Rows from block 3 of a small class-conditioned image diffusion model, named by matrix and row number. Rows with one number within an expert belong to one neuron, the router's apart. Each number is 128 + 32 x the weight over its row's rms, rounded and kept within 0 to 255. All counts start at 0. Numbers have three digits each. After the name is the row's rms in percent of the matrix's.
Before each expert's rows are labels from the 100 images, of 14848 (inputs lightly noised), where the router gives the expert most weight on average: "strongest on" is what is common among them. Only what is clearly more common there than usual is listed. The data: microscope photos of single blood and bone marrow cells.
# router: router (model.blocks.3.mlp.router.weight, 64x192), inputs 96-191
# up: expert up (model.blocks.3.mlp.up, 64x192x192), inputs 96-191
# down: expert down (model.blocks.3.mlp.down, 64x192x192, transposed), outputs 96-191

# expert 13
strongest on: cell type: lymphocyte
router.13 100:148115101141141154098055141135134134114130145097104140151125090162110112127139163134085133144103193095114129222103100082143171136107117158115105107161131109099112111157096124164198121167214132144098076111136152128092089129194075137153144109092177154140120130072070113151068070092049137112
up.0 101:102151125143154183131135095131137127099126110117217153088120081147111102102149118107146127127070077147107147093087138144142114098144124132166201091122102117122115127136143112151125164115100120206102082146127140160122118119117116106126114198101117149096174133151174114209165094184064083091
down.0 093:121165133075122120143145132099070148100098095117122121139172104105137099140139142124124104105189230137173112143174138133119176102121145191142089086098084125146120130123153100133106125137087090125083183075127133131098113139066086152150104000102107158175153118122128147134137112150140065141
up.1 158:108117110111143122167108125164188119120130115166110151162155103128060130094101117149151075118132114160124081154100112144115154117154134079133112119111130072119121125157172141107123159124212128124142116135120139139140173144160051106124084160148175088228119130138125146093111139059222092163
down.1 161:134114135117126130117080155111151142149136107136120128148099178098098067116135159216140112178098102123082085139151192162125139159109176157180127150161152059133145096146132101081083138135144146122117121101128171172130111159125153120129158057120108100082120131091125109138126128117052156133
up.2 104:090201137113119138139109170199111177086131128144157131137126125165145128102124155117122189125136126128155100140115133119129137141117112153092046175180155123149154163079165161097110160105091099137092150180154146045139079181105146100097127110110165133145156159129179128117133095194185148103
down.2 101:155127172053169152094122145147095149109167049146193126080143145101147152132154185182129073131173097118156078112110147141138167131142121139133112129146171097161163130155129117150094138152155144103188113159138074138134144116153113133122145068086127116118160143132169156134111129159123133110
up.3 083:142148163103150115086148124158104166143102105090111110101160096099114112115099110160125138178175100129154165124156153187115216124119158136177092210161094142133168105163180105104130147136121081042124160156151183154143136145164083134082160176099129132093111152122088182148138138180139124118
down.3 083:083053133169167158124204099095084123121115174139128125091139084055109160139135162092144139121118161118171094139169110128082111145132108104145185105145131127166155132159120130144102134140096195150143182122130122180158192141113167147137134092131159119160163084123087132138140115166085132095
up.4 094:132132094084093067144158182173093168099122112191148124162094183165104125165112166176114135137142086066092132117126104141101143153097120178058126157149133132070112103155139139179135131093067149156107133192164100189089116131155123181082150190205128124171070069110140082123113036125106170098
down.4 089:115093135126149158188169114091122140135100072147117140126154114148133147087105087098127106137102174123110029144156110117151119145105142112116149111100146113063113087162163111183133132159092086147072107171156135113173144168087106164122111040162106163064135118131146105145144139110114124192
up.5 084:124076116167119061185180131068125159187156159133150143200092098147203073171110090111149147143108124098151094157091085076091107125119130125177134136094156074163115098180104126167135122128130182105127126113105152109177165094106120143097138125145150096101158211092112141167134172142099163168
down.5 074:124167087029138100115149190133032187142135085167126097152136121097110056107103183127124113100118157141142105086128121156110101107123131108114099080130146122085170201087142110089119074099173104106109167131087126109132066146112095119161121140155163127129124135180140171125144130112087129140
up.6 096:142131164171168166120135115167144152156102125157151105168105131149153150123168137092133096105123097099051107060151089107096172094070179122121122151068125174153187109143215113138175106127172135161091134091104121125110190109187147116160190111136098175122090141173050093139136190091104087050
down.6 085:196120156147134122146114201098102118074149096155181177142130106120181099177134093148143095122180086130102129065110061110112126117171107167105087153116119103089188141128142148117130159088137112062111155163145131195138050104084210186161156101099096112164146106093147148086126090101148096149
up.7 086:093114128109177154119090128196089102145138122202171169117109124063156149046137143122064145141130147126086120170129146087147076091066143123101117125058106103116089134144147108109154107132147131120156145172168098114110139151166092170129128212156169132159121104131145221129170074193125129136
down.7 078:149133117061164141100134133146147125091111098161145120153140097156161119149148081133097123118145088133172115075144155118146123177137104154135156174177148129164171157160171138089198117135118108109183171211137078121114091170092125169163080135137174123140116163164077154150191081118134201092
up.8 094:057121127174119110149134035080109135087120092115082197157070148174194107117203087171175129110125117125160083075113157129119148131133138098119128151100102114143077159100065161107165119078110131124146103144124096096097125202090114107165081139134150201214136119150125174107126093131102129129
down.8 080:157182141138073160104152161114112123156162117122129134110099118133165126128134104152152163123124131139111123108116120169116087122167147050168156137091115157115208065138183123107102114187202083119111142177133103164123080122068115065119147069153104119159098095094145157126076135140151094156
up.9 093:155055125154141080156147067106111133126070072119126132100063091165161164179074147069115083146112105146128111116115125143125151134152144164179064112089146143153123048114143127183105138128192085080117105131137104128144099177128116159190145134109062112150132166114102154133185088171117096124
down.9 080:132111151082094128115129205130113105165089103127178136085212147051101142139151137133127100146181110115126133109170115152140167118153179098181149089137132143137102132122065110147157144215154120122113129172194133080111106147162148146092151129117145146171122195083108138096148134150114097112
up.10 098:125128121137161082126156121118153157162127115082067190200164122110110141076113080145143185122143128102137127181116157106158137167137119141132081097082152151119098143092116136167175160094160114155109151137160112108106111130119087137119089174134131076137210117174136137138162174127214104125
down.10 095:085151159071075172145135163117122114167158193170104156134116149155051136092097121177164138134143105126075124130134159122180147111079127190096157169173089101135125074174151160119103103119165052105125144124115144221107156122127124129090132102089144170103136105130044100126114147100147148106
up.11 094:103117135062096100159127117097155108113150105087178146149157104113157201152155104115064096159132186161108155139064141108043127164084123150132137113082143167102138159131118108088162106143102187126103137130166124127162113141097116124179176175108080155138149164077127063103140139150170126128
down.11 085:133120193098123127180143136103119132174115136149115157161108171114125106128152157116070108106181153160107137110151144112148187158115099131060126141122105151131185122119113074141100138083128153172098126030105184139153137142145173095107158132178105070134162135162120084119146208086134067150
up.12 089:123127127138129108148132145132115130114122079128122115108165125092149069178116120150109158200166135189123106145102129145124148139128072110100136166109131181115132183147083137099135066122131126126100171110136186131180117115141108151148074166125167106153101102177139141113106096081112127098
down.12 082:126129111144169146115127134125156111106144095079100138155146110129095110128096146100142118159084110127138132099095129163114113135245114155126108117125164095102185155160139192099087147149124080103074158123113108142140077129114177154096125151163113128115097072120156167121190161150158104125
up.13 157:116107128104143104108124075119102170124094141143158175095098139091079119102145145105132117140064170157127094118126134183127103159124079162136077124193197135097137184142198111136130106084137077111141065152151181122114120105147113113094099126146114135159166153075119105140095103146123130158
down.13 186:067063164132126164216160193100163150106088106115138150141108126168065112138072126164105150106089127154134077130119136128157169152184106155138139130111183153125061159130098100138108204126123048109108084126132094172165098163150197147085115107160109180112153089088149121129123145100131124151
up.14 103:140100119123096139137123106136117141089116155117107125169167166089080153192113154116183165110113139182163155107124136147097092193099129129143177098120168116163149101068085149126131098117096185093107064166131121091137132121110171073200154082153127112135090095107131143114086111199108153137
down.14 090:104117121123213156134169087147060159109164109113219123120120158151141082118144074111152143159128109125157163123177072136096111137098104060094177173102129103102168178116134151162141137167082110138114145132099107126164119129134098176168111106134110175151097077177195140114167091069148122148
up.15 089:164083156100133123182132142115095186194086150095134101142097182129178099070152104081106150168080132155121164131102179125110157098142124112125135134142215143123154099179068149128180108176118142102131150108167143112127095127101163176149200103165128105139080103114091136100112139143059091179
down.15 083:112132069109074131148102175123129122150149104105165098139088139166072124156128077090155097069130035139129118119098174107137082112127078113122137090097146105163107091187085134137083118158196140078124130133145082142155154141125096124156114111148128128114173195154094135121118076129090118207

# expert 18
strongest on: cell type: eosinophil
router.18 102:149081111153094177098099147141121062120138135102112174110117028138092116165181182144097088109126113168187136187112104174090152144084131107146088100118162122114165108149113139132158132177168087090134113094068103186133155114198104112120114114139075101094120108176145199153104131085076122120
up.0 091:132162136166159090113102072115167166126118148074135101074121144176124162134169146143064141135066117145186148155120094125063126137139113087089111115140146086123135157092117087130138122127166114153108186117153144170156092092129163128122096128199115105135094128131136124124151177113137080183
down.0 086:084108124121126033178144108090107113186134149152155149174141102109060204101146101134167158114152163131086133174091111150177182085164134162145187083092156143111114099120121118105129161118102165099189153177131158097110128120098120101102128132074116105103174147078103102137126155150173089123
up.1 095:093138102104156065112137154040179118138111154144105162139142130147117102111143131101169108129121079121152147123124108203131126029090107150175152093076132108162129138159181112137155074096146126141121172070139159112134069154153160121196134153118169145146146128141129166135153094114060125140
down.1 082:129191203157110144121083133131159140147130153139109103106144166117127177139133144120118112156096107181105181153115105105097116140141106134134135133117092140092128138092155046120100116113150144104097196170051130144105125127181102099108112086155152169083184111159149060128129127125168131128
up.2 086:113177143147107155162118098154161088149125170114116136086109063135155076122079115107150078145130154174123161170089126101071182109098109173077149081180081149151158147109094120159167169071155143160097173103114123070124176126168094157088138159095143155184060140133085108113123094131136181144
down.2 081:118145117114092138163130148135108094183148157098106069116166103150096119156133118144086191147128118119100199110121110149083175121133105135134164086041129138105118096144139135113095104128136179167148113122187133104139179156095135164102147150103142125136132145126190126107140098131165108150
up.3 085:135107042076141129142171073113125143151067145069150105126087090175155160173155120137119093133109102185087128156137100136115104093119114191164135144109088164156144085175112103125152109180125107118114099155188126143153129124098081120155110161080118179123097182095112131203220067145133111110
down.3 083:131114142179106103103199219081179139168158097163121109098176131136152094135113113136135105149109085074065186159125115079115070132166106134068104148132147106122167121132151134095108177117182140121145158189075158068136164168055134113107102090127112153115172200126150171141080101131130134150
up.4 106:167156092126175117138116039124141190104089141174085123131141136094162121075105087170138172138136138158133114084209117093104143124121137112118114109103120128121136150059124107126130170146166088085142061146132119149090155168113086112099101076114050204182129153164137136100155154039088136127
down.4 101:138146089133171133090115138106108053165142155097128145128099124166069147149101127104085073120118125116167149151116156143089138109141049172124143145099116147102146160162132121115104136109119079082105087150210149201072034103195101104102162070136126057128145166098154046152123127162136109161
up.5 108:107185134124088156113095085135141117093124116156150122161136172143163124158127092097164133179126066155147124126149146125115128124148126127131090129066090096110079137140089110098152209148090154181179144144085153145145122109112138167122137157130082090149150097159095213120109125131121187082
down.5 108:162153161105113129161103212143131148113152110148086106148075129188134093171128150153133153126142124120155128112190048169120157131149125084117176119110126097127114135070199081172125112120102132136161091135106132156109058157140146143079126085082140114139121073145135143141129096157106162156
up.6 166:124084118111112153163158143091142095166106180081205125084145098155078137115133137149181116122135127105138098108095069219179100065127146148106148141108142061149163156132145185138121150140151110117115167180186063135117125087089159191183162111123140121140157081157215105099140160150144128148
down.6 174:138137143112148096144130135097130082192080169130142198138146127107214149172156066160082115083092160092131134144104140162121110069160123155139063143131112091143105134110154116143124157156148043077106144157092152097113100137054076166127121150102116118150137091080117125126105149093097131105
up.7 091:159132176160135163100102064100112112094166142094149095143141181165197108163096156142121149135147145126096189138133120104109089146090172157133093129096083146114135180119142037206158107125094190166150138153075163053140141130060064116120130133096070107152127124102105168122139142148122156113
down.7 089:095096091141125117103112115106124104133171125107128127150101105120067128141146124092143166174184096121109165113158039141138129142138153129124184099151148148107129166121134131151120094119151136120123073119114077164105051161099091177115180119091119088154134142180154140090060118167102184183
up.8 085:136159142070093147150120112163114144137119146125096157133159138166118094145103130102084168140136099163121159084153100093204190162147153114135107176093141123173191133137141133225129107162119139127159131208098140093139137156183144178152107142144173157155162127150148118122177132078125128114
down.8 077:102106155148206082103133145117160125082138107177157195136150134158141098144152114111077137150123104065160107148166058138152122108181124177147188153159115143150099120143160069058154091068112126127101105152077153115145125103142091122053165119162143096138145117180150128132083165189152115178
up.9 079:102131156137145144092149072091095159071153094119175116206136167121142170137130173085157136094144110104116129148113105087175160205139123093152166104201143100151142096191145104166109039159137164104095155147122166116131190162152086109172136190177150167104142118092181162146162139116126152139
down.9 078:111136165165123148085152157129114114125086102120086149169122170159176141118120103139094132104080118115069135091110132116159151116155140199094150142109141141170120169096119108113095142134087087120121053088129180119120115116102083121126084152154135144116136127097137148149096181112169155154
up.10 137:178089172089103142155139047120142139217140119116107156157089124095100155098131100163101121108135176153146142136115132127173097074116079078118152085180181062085191152108111151122106112134128116105138139175156100085125110095152091109123122139147191105119154072115141072161115084148171165173
down.10 170:075141170102139115132169151076147114161107159148061165119080127075093160110109110126145149114096171144087126129091117139196095202138091180147121096099135143086179123168141084095104135095114093038116087120121134132130076141102151123150118147109168127177144128078149073146097140089155151143
up.11 085:083187155138154165110117118124080082137133152113133104131055114128104107141134080108085181195092123126107218144127085161077161121116128143113169156120057139154094129139077186120151132138123122140091127146116143128107106121071070148105128188104121104134122127146104112072108128051139188150
down.11 073:158217106107180130098136149133141094140179097129174133140203144108134132132166115184138076127118135099130135171122084154102147144143152121111133155097079127072139099120130149114100144105095144106152122139165077116137216156142118125140110022094156165089163064143107121039108118154113107168
up.12 085:132103166142163148132163111101121178181173169197116132163088154178110155149131125110098109125141116083158148121117159130155115165150121133123144144174145099165123122154149097111140158127118094211155114116123118115125215181150159099153149156119171147120167138111116134181154096127127135116
down.12 080:141136134157096090140111127123171080147169165143165158133100096163120210131097099134060142139133106140104136133090129138138146130187148161083089170161168145111139150101154138109088078179110138070114117081157126144165089157097112083199112083136123133197116079123087152143133168099106110154
up.13 098:150127097113119088095130074159124124132100051159168104106136123039185160104152112104121161144141125108074087171131127151095136144151073116137195135122146151158165129124132105137145094146108113057145120108148100090140124093194076135087144165115113147097042085161163165130154158159121178136
down.13 082:095132188170157121130098186120133120167152156183120105121121112125129104183165106117125151175080160071118117107113129138133091186136081131126139141128143090090139080122094151109111175121107115088163129136126201121053134138064129140139137088127101105133116114078061098133167096107144146123
up.14 092:121165091109156085131124128144139092123177168126128149202136193094168128092120124131108115192094179122155169108139163171113177084077108123137094145126138086140076181137132146083110145159144119114077133090139141113172100135162097053152132132142098137165143154113102112145155126083122153144
down.14 085:127128107123089119112115240094114102077145100148175162077121090135152158153150155143123142172062190101126153082111127108101102121035163206157166143103154157074181167056158128162156083097084133101122144127162137137125107158116126138104099085098072166126058131135158105106170164095125097157
up.15 103:183104136143093106105159118114074127167091094086142093139105111093118079120130095181121115204140102115157079136130076174149171090145076099149145131117068114128135147188131121146119164197160132109153138172079144167173171148176132119103114215094068162110060164111121082044082056097181163075
down.15 088:107132151118104139089071160153130157142137135150145146110152084155149091139149125116143141141156141090104163157121155157137128147142166141105094159150156195042141133159204133121138116125128153112121155118153127140099107094112127129109135106057180074142152078073036155130139111135207122148

# expert 21
strongest on: cell type: segmented neutrophil
router.21 096:109150184154077149124095149079187144127108139171123167178149101083161133121171105143119086172186150121169129195147139115114114123116129163126107133121117160071142070162106129115194068177093126162109082119116133169153088143117103053142168103109090123103090127151125142106122153129114098118
up.17 118:146128134165171083125086137103135119131143163177140114138159105173169101082101121152111091123120163165132138160153133163149100101142097146129051138128177132091176068126066049104096155173096095207154144121159101158079133131084112160138091085143143100139094160143114112107142148077185158107
down.17 129:178106099103137129146185167083118148143122136089106107135081153090129083100117145193142136200071179146147105105096103138146135120165132155110166154104123126096127121121115048170147124100090069091155082108163087171138098158127179133189122113126095130074104061181086132160132124097129184135
up.18 103:170167149074069124084105100129118122129119081126118154078163100051109084097109122141126145068071178152108095151119229115147098094116086166163111129142144078092117103091165146132133150092073147122175195118101117102135160162089110155114100143098141087174145124092081143088159157095160207105
down.18 097:175201164165180176167139067106097142100127097114151152104101108195150190104165073132081140135145111114158074087168133174133086124177164144108163095137102142121121143118150099086143122168104157122109157136118113118161114079124159132148157111102111137100151150169166102126098110132165153156
up.19 098:132109150108138126122109070089120134130162099179201099149056085106162106135147050082158091110134106144131119110118164104138167073139181097160102145108086077116179152137108045178114072065121163119162074085143084100141151127126100146143166152172158101135098138141136183106110172144165152111
down.19 093:082153153182111148175144189191158105150117148056128173131157142129176145112150170184102136152119185155129055092098123088084172102145107127067090131122122119172103128112120096003124142115091101123152126156139105157138026165093134103145112084129063133109153098158099118161153101145107095157
up.20 096:182087088085179121163125098119191114114155125082166093079164177112108160126109168155173080076126174204177133184093131166141135127038126117111124094133119156119103117105099142132111156137056161099138120142098067111159080129152079137117108116086087097041102161132089097104146132172157183104
down.20 086:160146100145135106092119086132111142161130167054098187181144139078131166152149098116159134141121153077118137123201153185169062141101197137092119163171167166090121118086144106076118147159094150119159153170184084153111126182055172168110119131129119077080129090160141071095126127170140169153
up.21 077:102135133121142134125148084083087106127159155143108129122102103158131163059124131145128132157172083133102137115119120123176105169180184167066152112127140157078168112114176116170167064119099165060167131133114105136118117134118128095184132174154138160139112140180145047100112195180119129146
down.21 075:086126128157132212066078139150108139114092146156121157131136150107097100121056137104097141105101157081119142094111112140167127186093103143152082085108179109146139176094113138169169130145131139126092186119180107138095186149065196137094134092078124106086090135127118186136121126063078135146
up.22 114:087132083075185088092123146075089089117108122157096124220164125152159146141210105184141101125119130147115133162098083069104085107147084066155139120127114130154088152110158106080109096168161122182124118109099142126159123172058112119143133067137141108145145137086163132136139124094127152126
down.22 106:131128137108131115142171150064141109121107104094157141124148161132123063095114117130155106174074138127129105164098121090110118147141197140073108140142135155088129158132125125160168151129031128150131094124134139130114097153154191127087125148131101130123156078180089056147116132092134124164
up.23 115:164138115058148118097153080105150172135089135129179137087120122161151113172141141093156135097103184190156065153103094177209120077189090138100118167107127143069114111093128084143151163170138100112198171117168122129110075149071125081144093112098121129150124137142151120179161159156179109136
down.23 113:107127143107103097198090069064122132160110092116102106135095140165083105130123112164143116179189104121130109116168116099151128078143083134149130120100120122120069156123153089180094119125104143054148139161209114068156176129116116148187115060124142118122094076152113066155194177083091131124
up.24 126:084119135074170116115099030124116204160100167102124131117148080097132095127142166162078085103109123139137084139132095137111123171141110090172120114188189143106095159051154101099075114104127115104160142156152169170122159153091129155180130151066117086156129123090077093071100086162140122159
down.24 168:138170155088122129136193214083148136131169141048105145123107130180091108088101140147092156198117137143144109149143137108164090128112092194090168115129186129095101139131144105139145107116095096091132133134156100133147095131130144138148146120129125116098125096182132109167110100122165192158
up.25 106:141087129081059121154134106153108156204119134088142103125148067096109182114125118103122171135114155144138151149152088072168122198078133126166185102122123078117118198126125122090147107129125107133149198137130168166153135145111159086099088077133137143161175177129207106122128106069115143089
down.25 090:131095090102098051186164176131109152133151071130123156113166129145184148108115128108080121156086204181112150157151141172111092155156154148127075166123140114136139100153141126150147122046056084159111128114106106160154132119104135166105112115157083089154076087134180137151102107123137149180
up.26 092:136190147131096147171091098133126097139133081172119184150133188139130104078185187115140128131085141134092071099105165169151164147076145150126104126148113105151169147150122204141117152129126119170139064124080106070133188116138137082126186190068154129114120132117162126136156138218156112084
down.26 078:082083119119127165131081168107101097134118105126078151115127143133095137063145150118085142158155174124092133127110130147115071145113158134179104133097116116156168140127169058122181143134088127072168055141110147138164128136108222115105172137130132094147162154207111187113097058176152090102
up.27 123:142139091160109150136084126170145091150088137160213178115124136183116158161138189123130131093095164139128113123092135067155131159096122126117167066104163147088097103127122144131130159133178088092155107235127187124165123161160087196135117187121101139105132123137135111064093168164145108162
down.27 119:148147155089108186077147105135121101145178129127125191156094149107036188174104126158107140130148101177111160153080109179152099142152122116092122099105154110153109125086166150132155134170112206178157132118189131133161167108160129110121058064062203128135211146117161127108150102128096150136
up.28 092:118065172046109163128111143110175153118167130125126117168139143119164107110066132107141143121112114161130121093162131118113124065093082061130097101134164108080128121125181075145107135140182157101093128130118167147156186162108210151095129133182155100138116139088164157177147165127124072155
down.28 087:139156152116062091076083218127124133096130152129120176125175112121104119183082159138118081122194115144153136145106098090098119140146163098127079121098117192132118146104147113183125090092141102107108137156172182136134172088121142084122092083138106192148155106146146123134066103107156197171
up.29 103:067112130155119185162147098116150147109162145154090091150125096123145137120092095095073161133170138144089157114149134061071207155118088131089154142146054089122159071067167137166168093059140085156139129137119163120120144101127109123079158161093123138144116166168156098082153076097138145134
down.29 094:163138185158166114108158049152097078145111092108134172155123204167132125055091138119115159096170161157103193125124117128141108173141076161105139136072171119092125082161067133152191093113080118165191112116113153110115145155163118113171091139107151117119189108139127174149127124075130131126
up.30 093:084046121145163110100168080138079110156084105087186133169113100118062141116078136083079094131114154107183161156155139184092077119177151120090184109096110143080171164073097100097133094116133155153128142134157053172178121133150143190107121142134169152096131128113181141147129146122103100072
down.30 083:141158148156155132084137112114112109107111115141138174154114102141096125101145089143171154192110127159101182146142089159126211123086133139111120134123137062140054102121125103183151121138126171123149099084085225150146089140120179115115135107108100149078119110096113141151111132213127104141
up.31 080:161154143104127143173098073168149156111121171146165126206172090116086124098151170100160157096190143132124099131179154141132133108158169141150104141167147119127129099152193096126135146095112188077160131130095146099073146102064070070081146168052088118125078065143150122070128055142115107163
down.31 079:130165107137120118147130129112158156101134123089139124145085113097061152093086175109127164157137146136186130104137152113037057135111109145157136177142189117092152157111123111112093057134132107110143132158146112121147159165069107128152102157096123099072145063126175035150132072122129097065
up.32 101:177083176110138055130114147148095158135099096086115176161136159136144105115114094153136159133151163107127117199102092173175055124132080097117113093093141155147131140122170105138104121104166141126122076129092098105080135102093098109107115157110174119156124123125076144097108171083114176104
down.32 096:125123148119133068109138131135116147136157141109110076159118121111102067090105049126108127181132133090168098148153139163131142099122092184107194135128117103108110181136143087171134168124099138114170144134159134148167177118125178131212133142123132155122109071155133140158204099130094123225

# expert 15
strongest on: smear: peripheral blood
router.15 110:151156124070120135144144130136114161182124157139140115136193145149124127073162105132060129090105084155162130179135101119131154122125125139121113076141129134121129093167117083168069147152163117118106065128083162075130177113119089115125162125104161159083166140116141132106145125108082163102
up.1 116:122161133089215089089192137199037142141122166164146107150110155124159139119159172162070101127104154161141129167201135150122087103148128150141148122107117136115138191135149186121151199112082089173148183122072140113175138129131098099157132101121150175102148091135116142117116140146155094139
down.1 094:132137181213173096144091107111126107125158128119128171085108092107136115137137058147166138140083098108115119171140112125123172136127133150087137204131159145149142141122114137163113132169097102119136155133115132109105117091085136136086105136197123126125087128114110109120140166124173156249
up.2 090:101096119111122148089082101106155124094110143145111082130168107142141145103149163144125117164165096116210154144094187122123112103205156151099182117092117134078090179170140099143106152085115117112138134126145087165121168065116157143151113113106162154148151112135099140103103114153078158108
down.2 085:148134166082160106205168175115108143125115108095101127139132146111065138128144141127145170214089125130195141119152099114178104160096166118109149158115102150098130165117100107095092074119153134135123123145130142158178077108119158129111109117161166085112135189131101079104152060135168200103
up.3 103:155114155142124139140154138113184170208107151076046096187162078129110134183166128119125108130071126147124107198176052108104133162084077094112153125141096107138115104105141141156142134093145112132120162125108067121136148093121140114078167124103143092134138199160107155127134087116134146126
down.3 096:180127160103126136094161126132108149105101116113035111082114129166110093132102149144085123152070152112113162168128132074092116109093088133176159126128143132091184134082215158137104071116181117064112140176129074164096094114086112094102053143127107117191155137128207114146138092205166143162
up.4 091:109102108161161136089135072101129103088112083134119154188112120072075143125128126156124120124065145089159148126168096135118192175117114135113146140117141053137159123112127147077157110136132124101103132079148106156130090134171167189089183165135116142140095070121116110109151096160117134157
down.4 085:140105193080171155131167198151123129171134141118079155149105120110113126185191127162089126150129086081114144016062118121148163118123111150156130181115118126192164171099079135165172116074113122155179133148093117110121075177058178091150117060125210141183134132152133128141079128081125100108
up.5 089:155144159153108142109148043175116146153122105105136132170103152145121124158190103108148092135149146135083127131149068084150107131114152146117123178074093145117115142185110196133137126124127107137122146127172100106109118152132145157159094180137117114140139153145112143145098103130124091088
down.5 079:101190145053110151135111120152123145112180166121133186142119169119137091110097141092092064067128147099107168149152161132090126099115093100147129094055131128131147161084122134158099141139155118159118097101136115116113075165118167145187102144083137105138156129138151136067049117119112100193
up.6 084:038098096145148127136104104102135142127141160178154134132140127107141129146147137087123127131112098145110112138179134138093098123120121176167091081137070113135113093131116185112137164058145171107163174063126137111147147131145146106114120194085146098132235215137091133130068131156162123090
down.6 080:086138177065131149180183179156139168062141198165134135075149069172126102133133139102100102176142106145111146103116148178068176183152131124090086127132098150067128148143076172101132076108158105108127187192095123097082116118073108134066125081140204145170090136113089121140107105151170156133
up.7 109:116137149165104125154137103102127167111178124165144158172189145120092167126124166127123106076051114076088110076149104080116159143118150127119164104110133128057104095063154104141119162157078152147145135123094133092146086151059134146136158171161141169183102126108146178108072141075091123136
down.7 109:125084171116135141142172153096145099125181142142105165140075146177096062096117104160106144077101183134126147226138122104089067069150122139108174096154128121103122176145096118110114147107127069131112100153135100085087129114087122090123140069202123092131092130066117078090135123125128155097
up.8 139:136140162107126116157148115090124109101151124159101145130158114141106142094127118103156144147123027166096163154152140110150145130083086077133135102076092145093109149090145091116204145107128115096151144064080117114171145071141051145140081166125099168184105161218149130121135090060096130109
down.8 162:168164168140173105165163195135145153092147158138087096216099099189115111173107066122071139120117151174101131149108144108041133134129103099163154132110096085107173171127145116118074155143106127132130098122114119133094147133096119104031081083153146132179128142094132079141129132158152150169
up.9 077:135124120069109177137141031135125129162067118132127189196085186069072127130186157097155181080103167144125165123120143067187084116145135186111154143118102107075154110077146131183094110129092113101101135157118075132136094123151098146152107168161121136078129150168161100098132165119098147147
down.9 082:130134208093176102083094148139098148137154164107114126177151087107138116108075127146084091117093117130105128110071125172105131189114079114078125145181090181151143153082138121112069098130103164132140120098108105132123147132106146051141080089181145139167117180098160107147157120173105101097
up.10 092:162096129114119167081161092104098127085127114169215117125117089144126146114098102162142125160093161129092137153119122100095085150159118101151122145130144181162056123152091113155121074109122052118134142168152130097116083084047089125120157171118112135086138141128085104114084076111130125083
down.10 089:135153139072108153127091125134126119114152191090059111190111108150165135145090138158117160117105154184147178045095145106178104174060148079120138120100173161113169228054153121136179090113096081114146134117090129125100171141112188075075092189153179106142102069121123135142115131104098148169
up.11 093:157154110128082110112151097123151130144162107162156187053108130069153112103126130134178142166134072129148080077118129171110179073102095111107166150108155089141110139196121174117113130144108148135145159096147098137083189141037116110123140141095123128197207151122104084127079169122125116121
down.11 079:147118187123156086078170148107124097095109169135165159174116129100121117145150132109093087121123141152112130123153162147128155155148121154115124151111197107079084158092082094120118152161148133113097123189140162165067189149092135069092114102112120141132124135119110112136103091104172119048
up.12 108:122129141119181165117112124110154157153107110149087128157119107168176152118128161171095134070116130137157102162120200203120133167140121130098060136174172102187117177117089099114145114171145102108128153094109182147145067123109148132140095049086144121172119126160084136143082124151164101149
down.12 098:187105087115141115119193155121098078113089167118143072063097125148107101101132124155185151146069120152118082141093137135107126097180096169165091160162179180184176188103138090101091040121111142164170121103190128120084137086151142113113146150089134104103126115118077139187182117138114146192
up.13 092:097183063036096118149165103120081119101125122100126095066138047094099133168131128154119100159154110152172164144138136128118129109132111116140123164117162129141090150091135133142152142129119103122159124130168090142111176148137141078158154139127176140094225139081145138128097170138157161122
down.13 091:106162153080162152136148168087109117135040114107083110093166150113109151126126107130086177103116128153155137160094066112123091194098166154134088119119155118089139143096150075118109059132081226188068129112143159135181077166147174164110124142117144128136198122161085109140120122088113146135
up.14 092:129110147166127162151125085150145135116090107216154144119133140131141136126123122154149111188141113130111074125173118122107157115139202184124135163143151121076118155233143128144123151151121124175187153090105111117087126120153097139153084154144125091107130139150109143185126152159140128107
down.14 082:099154138113134099133151126065151128160147114159095141157069094136183075161138111150145079121107108132070174138164194141120116132139129142176175145126104110087136143139063078127092148162097100125169134152123139127067148107122129030171088084151109101212081071133090113130158176164141090129
up.15 119:078096131059131203180110115078141099157144177163151157119063090130143150157122146132119084136135160135126075159132072131130110125153114104134150149160128132081106097120120125111137128074102082152117123170136067106102128123105086155132177134135143111147073106128155068059096120076179098163
down.15 137:109130166066122138113137147139096111124084131109056160123129152129112082163160086152171169113156087154134177145111150138161081183068093105139134161072163189142156213137157089094142092125126119148084121187155092172086093116070116141095086128133191114133181090143077164175099079129142118174
up.16 081:131197107148154128124177111115123078118172148121104083098069178100169164083134119152101142117118172096177095138133083131139074086132145141143087125163146101105194157121138105180159132131133132182191134176088116145101175172092060085066164206124130141129132150121124095134101079139158132127
down.16 074:088119144128156128148121089094138091171146150145114067104110147129110131095133078189133150114065083134111148146097172148060159127161107184118145165075156110123129181138171064188162130085122145114111142164165075123110072135097147138128128029154112094139075108123160190144137116122086101172